A small masked image model, trained from scratch: 12900 steps, batches of 384.
Rows from block 6 of the encoder, named by matrix and row number. Rows with one number belong to one attention dimension. Each number is 500 + 50 x the weight over the matrix's rms, rounded and kept within 0 to 999. All counts start at 0. Numbers have three digits each.
# q: attention query, key and value (stacked) (encoder.blocks.6.attn.qkv.weight, 1152x384, the q third), inputs 308-383
# k: attention query, key and value (stacked) (encoder.blocks.6.attn.qkv.weight, 1152x384, the k third), inputs 308-383
q.79:541471503513400459567516588496454532454491560467524442465433436555491474517508497503469490531418489445548548475514486427604371469478509562492568511466502510474533464543591519446491435497507484505482598500663480553489512387533481
k.79:491499467426548562459520460514592408455494497427449449385491533520475409540529510546508489462511452481457523471448563488555514454501511486532442548518383523537455527513525407479433594387415505477459458489471606510549503533503512
q.80:452461421527446538488414440510430565537433458572464572480394489478501420546511488365545494466506495469508438554382531564597490482460494409526572532501545580469568461431511479443492564540530539407501442457598514559451490375525500
k.80:592501506394486540469492460465474521625531499555466483530436547588495512565565508484436554535391481492485577438345554626496527495542527494580489373475412582518545546444504397467437479466441515587546576491402579508511459447542446
q.81:476578469496540596493563638410519425579498447475422559522563513595481455472555421505553444427472525433561513654543451460463458506537506430452514541497519516390560542479546559396450513530565549430539497394437564532511518484485524
k.81:550575609452401515529404545618448521569475408491500481530376497490506507577520422332460479536467436514570545467556523543446562531532559524390500620438492454437416461486530438543452516526479509575526404585521515455520448536613455
q.82:515475492504519498457447506436468395420444483545605477484469480465487503476521529548607473425560381473580527437569428614459421549440534440518555515477503448451567504467491495569590541462495485442490556416571414491521555497492469
k.82:356470580521521507405470497441465459312538491554578479569465539471489619499495471496477487423463446501470466458475463533522497550507528511589584504465521492526452455493457496492500509474477501566450393515512547504490450479481506
q.83:529484413533418581509503469498424480406418542555551536457502514471538467484555463592423521529490511485627544428494510552469501524478481519551468451512445509512501572489533531420563509535557489545543497529407504428506514525482492
k.83:458440554531486412428482535574526494527522482456463442525407580576498497544472539528517441542518553468459532506442400491556456569505528398480528668491547490536494476478478447527509532531517477492445452441533387472495520570487528
q.84:549482520547475516455498502462532531469510576493476503472535554470444478437533507484470473553417503512385511519507471531506498533466483470469489492410501515521448509456467490525518539510489544492500468539489474578544490491483531
k.84:409544468621509545515495523417505436448483491504488482529600509493517529474418504499528471574452495512598461450572462510441512477545508504564521489569506469520499411474526479498484428544514462474536488457479538491497459391549444
q.85:444507537365550415555575453523418502489502543458561499472501499518506547576512462481496432473563474486483545508467517557538517452562513556552510453520477466551452498442496500522489492522471550498469455525435477555488462591473548
k.85:428476506525479477470466412515597524455530439486450567580575470473541452563565422498439565543536528459506434530544550512475511513503512549479538420532532521447583540524437572585464477403453449484507512463494574479500485546463595
q.86:461463546477472399517591404453397420462499561425429454531476530465439527492450585477665476389526446487474473446573483554598562546535498505477428548405441566569520571490562423375413468478488559397424579498610464427474461530528516
k.86:469422594468495517476526498478417514452511547536470592543520453526516535479621513632471450571450501530404468458600561456438477513504533477459405357446555535505370458549255437484455573446508421552493518430566663581461508476507479
q.87:542367499396455486488469380463396540351603551450522511452526400519516461485556491495481493517415501480546437552541483447528457543524490563479562410544583519550392429531556493496550523452544527580508506582408446415465539552479519
k.87:505469553545490554474429527476597533519482441460510472454542488511482509506410459519470481530512458529640549398567557526499402564456519589532501528513463452467541423519399590599624559481502582466443562407549502542485522519506480
q.88:446483580501545451493442401495550426444512390562446405533404541589539505412442581436464461482574431548386444512453511596472541444530483602597611587502437419547546487381444338493535512533466606494408577500587493448469488455482487
k.88:527450539465477692516468494540499419464495593549600554501650509524513453541542563604543508455461503549450460499499507456438420478515499394433490491546535629581446547455339568454483550481480540433494506348489566431481512491486473
q.89:450452505443541386560470417491509508464506473489459470445630568542501515461566477465530544511509518482523577499433380492500515535520490587468518533498439447568589574483532533444476605486493507455578465507410543535553525508489517
k.89:564477578517548507473451504507447550493510485511463517538511469489560508463487437444445611468516501421501562472575504483386544446505612509414444537506547564570518421490546458556509468451462557555532555513501452446461470485530505
q.90:610540430520585457514501583456563521570447596541532512453588443455508547530513559523512474467473414546577532436481516409482523560507501571543562508527486486407525479550468446542494448512450519562493565480546444500516539454479520
k.90:462425547520434530456459451512488522473528492571482467443472471465479529450611547528538439489491483488411556561508480462526515599425503523567443497470555471520532434552516475498498415515472496522456508606633511506513539457492502
q.91:560514472582486581547537594402550436523508520419554482579464422449464457602517552445588400487509482487410486523569441374464583511475474600415491488433511495489502503552457556505584433520498508515471493573508437508490530496556454
k.91:515485434502495514545609482356505548477485433538452503542603495406526520493451553461467382565542410567499444433533509542500629582518450498536399458608460455361519486557430424508489459534485499578521574508568484454454508548522523
q.92:457471451504572498509499511492505506527520431468523561458477493510499502519449529546452457527470486510520524513472426454490477530489502509441496496453452453473542546446533507536543520561526463500512512480499475506450492506500489
k.92:500497466523473457472468467449530492503478465491477563499496521523510498508466528569449505470531559543464491537492485459449493538505517495502493473517563476453437506515424508446507516470497521517547477543549480496554527517476432
q.93:548496538528543468488541424511491505519486517502614591563492473450531527473480498496484552583516532541506475504474533476446454530433487445496516562485553522454454567460485568468548544537478506523486520559527518561491487501460504
k.93:445528463477577510493464523492502471499479524523517472436562495543466571483501512493539548517452461501563429503501475522522439502457482483503535517624538501574535486430536473568460383527491381519494473480431441496536520538467536
q.94:554480466503458455418516389468553475524516513484493476529431541605471498530521441297530521468511417561483500480527628493592517516481504441420446325535587496526394445425520429421491562527503496535469426507462500494471455519473563
k.94:383443458516525545453508571498494486506518513434528438547447507533543510523502474444515514515484520558679541522481420579462504474436496506509504407459407487515425479499458537446394507590462421468495493574463488504441525462608494
q.95:474525436527538467489546509455514524518505450537449541578519543514583596452553519479470456507483444513470424500574568493528531448488547563439452492556455440503469501538427424568635430527489460561523488491470439463489559552480496
k.95:408537509543522503527529479498465526493589546426552567483477468449494432481459551478518406441596528478459558419526461467552569576531497538462454392491561546494565483456525491458432542529482498470441540486558525516500477409415551
q.96:479553503489518498530473537459534499495506557464492562545463521461518536475515487526527504531510489508552445451469514532492553522475508508530520448533479519512517562441485486542492478515511564487532506510512466510523511523502526
k.96:525519487527453530509433454542451467532516538523510525525486523466516432503552431501560462435496563513507455539462505474534416498484470460531496496479568443467519498508545501437545507513494468522524478468530506504472520553516485
q.97:512442457491499413480500470566506467520518526522500544497518487492523473512557451527474553529485512515525467611582558564506500548526539519551506566500509537437493535476476500494466513545527520474500456541573491536471492565496492
k.97:507574499457511461495478496496440499553403511440493569467478581493476532489472445387503547467566434472465514491430495517609477531519519519556451427535422494463525537489490507521514546513508515503508474560510522451546523523464541
q.98:534452469492487493475439561408489424465528532457469521508554487459504545480491542588476451527492521456433490456569441464477524522517495465495583557471521480507563460490542491559446417491521520438529463521534414481495588506514451
k.98:472487453586471453563539480444514498469549494526457497532650457443451381556547496444480515451472439451446544532554515495543469540541504529428510534507488470514493458502423490458549594525473493514549545518490532507550462430489467
q.99:484439563591544556519467531589494505529468471516463400482415499520526458446461527449528456521479556512500546497498516559571498516466491565637468535472473491522576535482488467520526484470518481609462500590500449531480482526584572
k.99:472502449530524466499531551540485524472494551554499511467509543491513509502577514523632508468460546476487472501475496497459523500529495420598523514518493546537539471527499503489528502444539477456524516455493543408540544551486504
q.100:569511510372575459413570486488492629533518401386543529562436604491470555536530486567507427553540485512565654511485540514529470537552581538492501525458445514544466507453544404540404516417477452556456404541407615610503488450524533
k.100:505536460553555390471419420490475412633565477606486453487412461548510478514565617572551525518581513484522483491421638475477609538462478448543469445471564448583516458470441531556483488510527521489490471477479457521505448547474511
q.101:556589470508497522492531472462490504480529542477430500456517495459499444522593472520467540572486558449514537608485524477500431503562525428500563584465536466555452394496490496389512417429513513513464501506497491548490462585467486
k.101:494567535596435499483496468579435412587510514497429448464535456431519502472532376445470439606533436523579452472515475492438452533442510457556513486529465453510474464561588493556573548558504468458503457397434470541480431548528495
q.102:534435513440617482548471454520417457548543448528586451551548534487543517502554515499476518454558508469496465535513465517462435465455491532488471550493554436508543427481456457565589470524456477469546517499634493423488553568481437
k.102:436486483545475456523506522491523578506460492510616525446497449478506562484500536485442475466540524531530527456529454554454440465496524578621589501541523511492420552490479542535532502540500521509569534525525605509491566510457512
q.103:465425428478490482472518463584580486403553455583442531498582510509509609526466563619489405539492523524514474547563464486624493503511525606659632435568541477550466451437478483623469498422493487531513558513481451576537466530464434
k.103:634497519533409532535498488496466442546579493560482482519541508535513514533504509480466571393462562451464562482539518485678568512504500540486517506507363521433528530466496417539490561491495534449454576462578434494457482550483465
q.104:418563531522554580460495519524552428462467548611517488445512505367562530504543428449559631548561544468520518458504403550509495487551516504447476496472620406558557532567447477468526427522473443496505496481536537453497481580504512
k.104:550488495521511484516481522527459541459435479481465464464485464536544549488544449392515471427450511503418476436510429571482546481491455563469478521518537530470571551509490516506460457544532450493485488493526494564504508596541563
q.105:493518553522500547534554498538526547468591507499482522538496526569493466470468517370488544471481529503415462474469548539512559446499510494495504478582512459551505478467478523406441542445502544521526482546477541438541464519590524
k.105:538531550503481540489468544539492493505478556602538537540477469444537477470442479507573540552510425465523451499466517527467457548529474447546478438510536508364645546490491606502506460488491517471560501461510526533506451491451546
q.106:575525440440435418454571536475431547611528461463484474521553559518504506457454497400579538523450455497470478532473564441461524552514459467409437455479519502400463395473476599511448479497507469511481458424400533518500559438485584
k.106:577413418444551408543491518530415471557417509582532543537434537532520507463469476480461473602516553583562528524545455525468533402476518497523453300495533485583575644531503517580521521530491409512503483565548377562489493393524417
q.107:552361483600586526484540465519490413444548544533456481522402526494490537482502519476564465471514511454385429427506499521553523477455498485650512532483447467542521542582618530518487503494527559483472468421517502504475457490443526
k.107:533598438440608578549515503462478474453549562552482490501590432539439500515511521627521582491567489484451424460606558566534510497512488533496517535528521478511573491537402595441512567441526480463581553549418485401527452435489479
q.108:544537485329450346499542495395533455543437526436473467496419460567479540452428362579440368463537514458608615446425407422462490522476469494470550455470426490471546477429565481542488630580562504525499468558585577512504481503518505
k.108:543552538590425487528491500491522572452534468444618503478560475482450377508502445639587493408536472409498407550457502518479455445501518392486456499455568534616509535531344521312550585435530493579540454557549448607510570502423412
q.109:430432519473567435533601499478470457520570420496434408566516508542496476525440443423480533420616493609427493480468498444445431478480516441415531411401520353633448478494443442465520528555480476495410511486422457486484460599554558
k.109:508562560493564509522545543447542404499498592498602465462493476378536588491595434592579553486488422456571440415499393486311462537552504485507524428468567527508344570508346525490551416390511559454556533479490535520517506398566522
q.110:534500558411472530516454507459493589468450535514513504541554526497476442455497476578527453558486548446550564467500525549531471519437539495368514566452578536476567431469493547447502348494535565503509562394441432511490525533463501
k.110:407449511516611467511493415515506469519443497450600469558575439453505525575416576478475579460458528507530476494479448464472617422500489490392503526495496572488508496488552484519414581553484481435457520415461519587489496474462445
q.111:529424486498480505473547511475506482505449372509562589528528539514551504540535443527384476553594493539547440579573507516558438546512502527490435527478587565522487545561478483573557551480518427574491520507424474418416511504494459
k.111:513487411427431557514481541538553529479520495344431533589563525543485608497449545549591556391627516494507487634470390462528452543519457535512523450465445493473561418557438435463464435536490449495524485525587540495496530448508486
q.112:526511460511493561584439485520529491487398466491507492585497490527465424463532461570472640491591489513580509522491498515497507453470502537504521580589455535449547474479481387497491511575515498487521597440500557471513547370534362
k.112:541495554497484605514498505444473377473469480472546503502508488499441447453535536546454487471520497509472441558423462509610500463555486429503522483362529569451559531491431522442569534423508413445604519528491486470565527527449529
q.113:362502495631411511536518422521488590534508436420518427544461561549493519514436509501490453491506545568439574455413449567520603467540531459584466491487528530486524545488521598491564527488493526469527504480579512478533472552541457
k.113:513539439414455466433585519571486460381527484561443582576509532484517524472515505505487493437458478536553491458503548474459472392535493503596574467414530477497513531444583437464479505509475613458418434466506621477509469414473482
q.114:453537522520474430539446499474541491538490544444632508540570541528509457483483507456462538516566505503449462486518409393477391549447478435364507509457488478534493491546538617551360551508539419463570468403560500525546481545507422
k.114:537500514517493542487596447527615455526425595511430472445396507442466508503464598461491554526454445545509548453452545471462520553518508509449477557556372544472451488434631497528507532515499521657421581545411517531503509428542452
q.115:540443512508472470493473539478487514461529510581504517458442477476518453464465467546496568508376585501514521478467571471444520530473478461551552466562553450524374600608477485445500556539511489445491513584490507517500555522516458
k.115:533612527421503468489442488440429566566512523530514547574508483462513536450488449434527523522476546461417547474407373439451495577477538431483516509423527428518467490548596543487491530490554507454530476560446426439489473518521541
q.116:542515449528422427424498496421519453517545454648418503468562566478546521553537487416518582583547518450501477557487435477418489480443488403466504491409500505484534487481470402548552572527519505536505506577495380520452575449564504
k.116:430524490392465462486516389462519530595436507401499440560484507482463503471447476546459585393543416483561495563537453355547503508504544547462508451492487527595542464456476450565486495582556454536549485547464501509489489453532469
q.117:421553553479468560463416558548534542553474453552496522519523490528502506486478507561470496496549536457622477402452506506454478472493497481523523529498454547516544484479439461483535456528576492637484543448431528579503499423514537
k.117:530430504526495477489585461561493491465548495452489457450466469493447524558426492546470541492470478577464445555545503461523479549517494491499503538554531521493540465550467484466457476518517508461490502417518374529515508537458504
q.118:484468482470530545514471568667444504471583517535497603472404448494493540493533451530455520473468529499562497463504579504527493499539505591564523436545508496559444562556532518430458433472524423487557473492528514482537471516509492
k.118:529571554510421457494481537503427568527559567444477443554426601455550511523475392499511458440477485521459525483480563534585548453440486480556499532512387507476543467487578618452443541628541557435422480444495405482437508541528498
q.119:417519479468509524454425548566481467527481579567515496430596492506453420519511512390555586498550512494468442521433508502446464494492530476520433458544521479401525496585511519507553514499462476473458462565451509487561489534544523
k.119:474570516431499573495536471473554523494452492498436502454360466433500504469502436561488486528567431493559540517425515516513442411465544515479565560465495448392411568455598530492500501425550623508445511486519507585501486479446545
q.120:492623442554581579539461515433522560492475565460513518462499464494471511573431526445435474456490495552434541495477458374450555408534471507506440488494529601504435472507508478454570529538419471490543545542463521471474435523471516
k.120:511494454533405477511538416482473454516529464580465434457528484475551456422555501514542417658514528524510471485510397579413485519483451543507511517471495459423433557572595568513549439508494548470418421555529534526514511573505522
q.121:493436473488494563472431492524517526527477549449439547431497527481495475561498422526449456460449536492499529501461501545485502571461432515510526389489480542537470526524613584580529530558507396443454491547494550480488478516453494
k.121:679510360458485556529529633416532434532464437556518514403614457504506452479627534582526485529575527525526508465437404527488416397516508543451440476538537480573440481518538442480534472518495503486499496530514449497525477519431477
q.122:474466523554485492488510505480471427490554523412516500474492580539447464527454530608472511485499468454431532558489489444488523467520502448464382365460563532502465515499473501542519487541448446440489424458428540523529516519479387
k.122:543412456475480478550566531599519503501499525499455507508590510470506386533395589460385514515542520479528608488503532466420542503547502502466541544494517529494375505468610534668484468482477488466528414509450504512459502544634529
q.123:518512509438460515496483519504514456523451566511462486497557491461494438545503534498474492501492495491504484455464479496489589437487453537504445545538508483477512483513454527471541454570542527465525505434510449466477526428492487
k.123:454475564468541420507653486511488516510527486425538499509483474475542452521442519500453505540487520505554527566545446548544482463521484517502494571500511473486554546508498541494499508486532522485509495531419547421511570504495529
q.124:505631529476580560481468609556527450512568491400433475462451495543513526474524520463573518569448604498521444501568559523570529468522497383533402624610524482464486508525540499496422367475463498493576448592644451507496498459451587
k.124:551468504486563463489393493474551511588491429498444522605593542571469530605479395492507514509413503483490441481539657554560575456497473586413611443528416561507583567533417498473558614503483532482503535399511489378521440536440515
q.125:611580528550480420446443466566438475508495560409476523537525450430433514558550661450581525419565445525378478601526531455512555471544466530506556537501493481510491513444495474537485491477505463558474468521550467536493520430509561
k.125:436485520414506450458543553576517579428430490554536520382552541582454505526499560540542510511503536567400490567442522383538450487424463530510326573535474524458487515475464341426426454505491433460456543585411414465506506508418522
q.126:456438444538463386466510521546494560551500382482406506621523590395485514483515455499509468467609474489419589509605520445478441492493514584536483555496450460542458438462604493599444484523504464438558507391420520478497520466503515
k.126:474489588505508500524506457482513490539544525486526538420468481595558484454588517510488463518547517524451534534503458525476500402550509460557458463503494473533461480584441420437548496547538446529549616579495565446517516456588480
q.127:416515485520517445499476579497498509488456535475547479532488491509489505471453520522568533556529481532398498502517459506476518402582523462494411509543456562432473428554508560505564532479448481478452447523469497495535403493428493
k.127:505485439522532493487456486452519526639555449497465477468524484565490533438491505445545447529350519567578460574591483519485480574451458595520514495459647490520479535548518532514620412489523562453413496484468528455475529517582494
q.128:521405433487533422543578433599487526558518510524472516481478419465490484562443527517433597493560485552526445367502425520636535446512488501468640492560598534496546599526413487379485449572438506428507475626547491562478494628654558
k.128:570531578441519592508385636632419611512474562464652413552573518485549544453561388355461531516609492416530474549490472357523467504520489434485522495411361404535603557363429545606533551533508509498502506493467477494537463434453478
q.129:439458490493458495524488562567490471556490492424521525488501504507540541495517502484524479528482470505542486523414495515461509548518467500491620524503541421543502530498438608426515489456476560406470500408458495442488498487438522
k.129:501513505513440456498447491477542522534524500512525499586531483533502472523505441513512513482555493508552570469441500493485508515448540511492534424525441483471564438512420493525527486453454535528511577478514546567529492500495500
q.130:548584540542456421523522437538522508477573465510486520494533513486513521486356470519584499431489532565489571520526501478494479510473517454537534607480536545479621477418514531501572467498502410465520472518436535554519467436544589
k.130:459531451514473409516483515451518513485501542558535546514487465497561511497524531509460431492536498507513439583455436538478592511512514482508377495500476528483421524456467452570485506547524512463430396422483444524529482474435556
q.131:516559480530500472539492487481491497554527504435533531495542496447495440536446537447467465562438538443563420397384554466491498454482535537521516495494519500507411579503498543436599560544483534495528486460544415442513483536496558
k.131:455354548505542544513428479490476496497550450533421442386468513509477527418551479463624472511543466447488475589529566459485422488524503476468577521504469453554473519472579409458526507474536512531549478542433502490521515543491461
q.132:518507431555503507486478419467587563500549521462506554469545589533533435532496448556575565524497520436536555488549482513474517617525543442422597615590527371452503537513472516491475467498563538475416518486518467586470521398568533
k.132:549413487505464466445480433518534499437426525511485507461537585459444572479533471555504452624490531520542493476555414559500539487539523536520495526495553594525410568430471490526523451390443511480516509583562505473533513373525543
q.133:329392657502456501536584595519469565462438597457531524504494488416535565450563528581443502444487441463464612528516424406518541420572520549518524458670534549471470482433379473534464502478579539603551651489448522387498507529573559
k.133:532551459463544558468353597499520413586456571502524480382507538502487537483564492528506409496339499514445548432579506497589417480478497537523521402530528509517655571581517554417435534494478567488427511426529456470512536444516387
q.134:453430514470492516503549523543482538532467482467513593466466473561436578517459547547472528527469547508477517499498500481502530588491499457550538552453444518452558583487602560635448498488487459478487533584562566611498509467539518
k.134:600489489489419578510557463503458415401478460496433458524514463467541441470472503544491454464539536508469501559486434500454539516480472584383461496496556402466472524469500559425501456428541480520512552485462424533526457573470441
q.135:550389557489480559554551508356481434488497506512606568562409429481500555435533575462501411484524444489500507482501548442508489481506527482478578361514552503577466517467385532459492506521511487520536535585645579462483437488539434
k.135:438504624520515538510442522492558411472566429476541566502534460616441607544559662626379548423489532504448539468601469566557450567457454522406444503484492555514511464495517548506546517472500517334513506565528544438476491571563473
q.136:448468451389551438517521504474512496464437537564456477534583507526518475502561533477505431585498471494480373504495552508514536472449478493502409456542560526501514478564485504500499517521538432520535456416431526407453482495464467
k.136:505577485560558543556511576444438571478478482494556528462474513491469519546513451484517553464459506503531555426490515549529486475485468500540584513472528589448609473453500412508540407518525540468511483525531539559490554494494538
q.137:543424446478539596467560575428477460415436432600434449532545497469565387526488345402449557441618496554411486512591531559429471513397481483400460571474392534515492531499522542527498519576516504521511549492526412567460516480471516
k.137:391474492533493495466405418555550562564480501502439419427525523452491551518375432457522385554496580529519464486477543553374549515482517523514467471406538510541454465426527471565436435489472333487511378631497490491524558559621513
q.138:417499387547459512548531487479516536518496531485550418536600517499545533495431485355491470444528576522483542521471504459547572474502487459476570449491484452389511473514531440516505489520443452467557493457506486383475514518508489
k.138:571517552557510460483534516509452462563519479511460551546491482429525508559564430493496580551598490507508477413606428583440529498527506482551465524581509497527536444474431545545505500428461553505414437409463463421516459565530576
q.139:522513413538535457511492465503555490474468516558508440530581552486456647492474418420475541483498443527588516516544514536566500454489551488459469470505543438431539476493406546477541519476516500436443540475445454505512490489432552
k.139:537469504537475496447469509378553421547545460436485476493448539489502495524524523571427551455517526408499458569533528366442540602509456490581533466562553484524515551483479451572483542510522561530558486508453521557524494490479563
q.140:584550507551475603474484565551474413417587519454456502569559489518548509533455428440605383360575528514474553483454451546556473484521513513549501496497469534547534545475347519394538443582442581519519537474532457444528544500430537
k.140:413481583580578496494374524513621408512554467478502434532502462460396560459497612583508596547417408549510470480443464506496466475534527474469501447455389531590578508499554503482475550530544467572427574520486565432494472367568540
q.141:519532610531468424549465518575497531596521502462531454495515517430474487477412510421542498460493531397541534507531584557393434468506520411524413503484638401629421422493488462542483514462454575459520514374456464479507491477516439
k.141:477479484448431603440542456454496453452607569429504446534495430498482475490568555493619510557515509543415465454585486565582436516451496494507420636547540481522565582520417482476529562472548413435482477522539567501512506521439477
q.142:454510525507503431527479551638480498489594508483557413546512538558483483455457512557461437553420536534497494530562525683564447495537461441550439516443554452589481576552588523509374556531467425435499494511548545530542506499426444
k.142:540485475522513587533562598474477448487453555488448553527524456467442490556428589494570494546422531515495558452464517476511466510485521539489473576530492465520549488449489470561583394453554503498513449459471419518510511354504502
q.143:495489527450570465478515511515437492496567530586514503461458549586491411512489538543548523547523450498468417499477545578504377515502487474493509617552386567492437487440474466517475423538488484480489422541471524449542497550526511
k.143:466447486505581520460548525519530519507393534586541489460578514556484468410558571517447476532547465587513538374456418461425523460500518445547457465401604432479365515573488547476438408497465557509530618459593514531508499468515434
q.144:515494501505513451404579435477515506431494451431467505491572431523525522502523480538461429537430458405463377418446576558520530421550480546541569549488490516469492570462606465547425486461545508579517503410515486525473503467501403
k.144:582552503521473542508540503468504587436522596594503510550467529475455454639587603474371514497492573565504424558412534547453494495524476427454558534477472471520505440565551571404555561507437473504474593528475498546494476548513459
q.145:401446549462466546489495379392539437511543454547499505503487443482509456427554453557486536628475532505546563516524545474560541602524487580516519563615524544472468513565520482549486454473460476527489423609546521541520484553532498
k.145:507567495478486505422615508563542506510469466478462561498480540541579513519488449501463518522554454474476551484492526466458455480497475593560469521536581538508500445456613518547488433560483467539521489509533405431500501446565442
q.146:534452492547426518413490449380506518457455535568520418450442491434533558448522559461489596497575539440539495431480575532371535436495444493448464417538477529491561525443518554596489501495533570441529517527441516535482503352449500
k.146:461520446472480448528592480478569556546489446430507513593549527470511492563411277507460436464476615511418469508471470496569532595446523481412448464502607526396377505516414407517441567504485437441489460531608590554463503552574584
q.147:548469494509532559512519477557518535552482471541462494501407496497581452501534513522522452506493515470530562534545452500555438532512499557533463497488533535594526576462555515434429465468516484589478473511471549515526500563467491
k.147:471579511468504512493539477516468433477510541499450517485448488534487569455541578500461500588485449525375532420454524466550542411526535518521549571379502509508534424547553475562533532508534566464500521442569438549498526456476477
q.148:465567493483467535478508590459458482521492507516460522492444549542503523543459457480517508463507505595499486500511436537535510509529523424514456486515424438462516547558537452517506540525496473478502421508506542455508543469445486
k.148:551490416469537460506491503439502591532531514466482595477515496486526518477428477539544507530513505482508523498508491512482481446484441531510464462486475506476484428464524493465596460545462498518493474490416504478468478455522527
q.149:473557525497572576441484389543494500585447523494514483502480510517462596451460448575423409517481494483437587559499390505583504502528514520451447483547499540505568477526567440531518536503459534478596505564433444563541454501550468
k.149:455474503455461553433453565511474456405514462497489504438526476542494495521522454531511493505481593474559530493420530509472578530524477444444491509549457539456497552582513560443482601471562427536463471441512486498496482671512444
q.150:517512477457477608476377602497511461524585498494510543492438563583549590486499462599564496521490507468510470479473462450447574558557539647482513351411529412565492459480483501476500497396462415423556489492481441534497530605545495
k.150:557528665535543632492613456454561498545503541581530475648329471442465598480418574493474570466524453467525520560598505496530648606488485525475539387520479481531506452556549517505399483497507409558477516489504518556497463368483522
q.151:477597443550517536445500443527485468494500544481534537411517493451497510505479464466516486524489524512392507453518562471434503499511461437510479486547475452494407466601544595628459382431507352506546488590408552511523494568508519
k.151:519496471446573464484546468467503465392478508486504482491481466477519379575528485471381472529531571374450461523466462506511597541499493660525492390474537521495456406430505527445515565595514544510379439428508513394496500567555473
q.152:495476481407548577526422511504438445504574508515361526555478512562494518473445571559556552532451500481639490466544475495531515468476484464654491458482558478589652411506463443521441503467490540574548539489441462499479449332476476
k.152:523455424431520492527479454531549543402514443409566419487478551432471534454527457538503463501361522552425522510404385461514494469556509523390410506410600538495514577480523481504533536522515574416500517580438472600512565396558471
q.153:541510518456485413449492512329507542544503435502494505560408468505461422479593521530437569497480507471576550525602519497475537527472496479373613474493468516444633476474526529505504420570514488433482482509468601536487519540501454
k.153:433568527478441465534514595492497522466500506546615499491480517543525473543502432517622532446540560473456506492458510537550447440498539533557405531496477568537493503472358550593562469529530548443482530453490514583475500540511541
q.154:516407439509451494546457544564516551518409508482460483471437481423515451535525575503488474485557522535538527472587440521545557493445514533428451523440467559487380392445506457520528553513535475523480440533477497448470537584562567
k.154:476492502515474506534507501511468533483570507496606509508517488443510506500444500460433517526571481489452456486466545524493445501490476448581518579427428554484506473573531564512470466445509534482491402481431515475558491428519487
q.155:564434461481449604466569543429531531603487502482556519556539517423541516492543506490451496551549555450405433477581485525549457453529464574536538444591498545604509501568506542357501507342489531532494520501508476470579481514513606
k.155:495464605485489478487532434470545499623554499455486490497455492535434543489488424487419442480391512501590449586590568412493553472502533445475500395575547376501490470487522472528554509534553533482510609332545572544527475655475475
q.156:509523486449474504475528544557489531517476551479452483420529535549443509528467461492498550470512538489536503427519511545457470503474511523543578543532531482521544536492526537489488459491477494484487520458522526481468511558578512
k.156:550492509481499517484476517457490513470486510540559511510444505441528534508515479425570426526426450541504498578497498488470483456469469484459563495501444504493535462495463512537488478503510434477529490538488467494486544464457493
q.157:492402460482495439509510521475517503387602499483529518547514442504484566469531554528450551639436566517568510557416600371525548478491523498468524468442495574443601527460527559608431496493522522444498549566500474536479465420492396
k.157:599575537485573574500524532556493453508502502499524469438419522515468471497494523547457462435521543469472538503539468457457485539547484592443573568512567513540451514457573528432535573495523584535506506579539459521494489544458475
q.158:491561428497521506513446517402512480526481472523610457517528512545428528525468583410598497421469485503490487450502528443501509510492534389447577491515498476514524566530587498421591531453486465536481434472556470456485556529491442
k.158:477530572506554454482429496479477546474491521399435554532395506523550455492484497503543563525572463575490484495568531473457477535519473539556466467458511577526556442458576478622515517482461516666440471552424542537453461549431522
q.159:402553526575526401511493459476432545567459432572418676476486589525449430516470552449615458470501469556497606447471622449471436490483484425449462609515521463479468554453489392427464577554528531518465517568515484449495528454475436
k.159:459535546515507552493455422511488418446452474517511428485510491587490518523455448444577493498580401611471582477432377631446470598513505446563486549405486507497558522547504546453585466565487486442459429517378622507486469457531525
q.160:508487536518470415485461457499513507437509511469537507492518523499463522548520535511441557512560494588535423547492475498487516471504499511471438548420498488452487555447458510542499477454489497493501491520506513561481457479506476
k.160:565457457468537512494469519519461538536489514489562472500530447525512524486461507512480473419520524427489508552593542459480485536558499522500479476479556501503451562464526492480467518512486463537485511535514506542510449528550497
q.161:508570436562580465455459542506553505551456556516488520463471526455456460502488507477534519476510478456485471441444416432500557522515541447476447483500548488492510403550603428473465490509509489518489504500447441561541566550495499
k.161:597450478534463427498451504466577429465556472523477419437498516457473430499562510381550533393524551477541444531534557464449563543504504461524428561545514418465518527496487520496536569441551429623509482514500450422522466487478504
q.162:561458517527458525452480481503531518492466516485568557520588538500503494537467512527486517457579461521391497503497484531495535522508543489518471490507380510399526519528462432573407544431465438579417507522531473446469506530475504
k.162:582509494532512454539448410480463517603468525510505476464537494537420482525468466449491470463513497520578572589613561521546442474506472490496505432448393526448522568451493566547484418484502512546540602423465465548534470525488475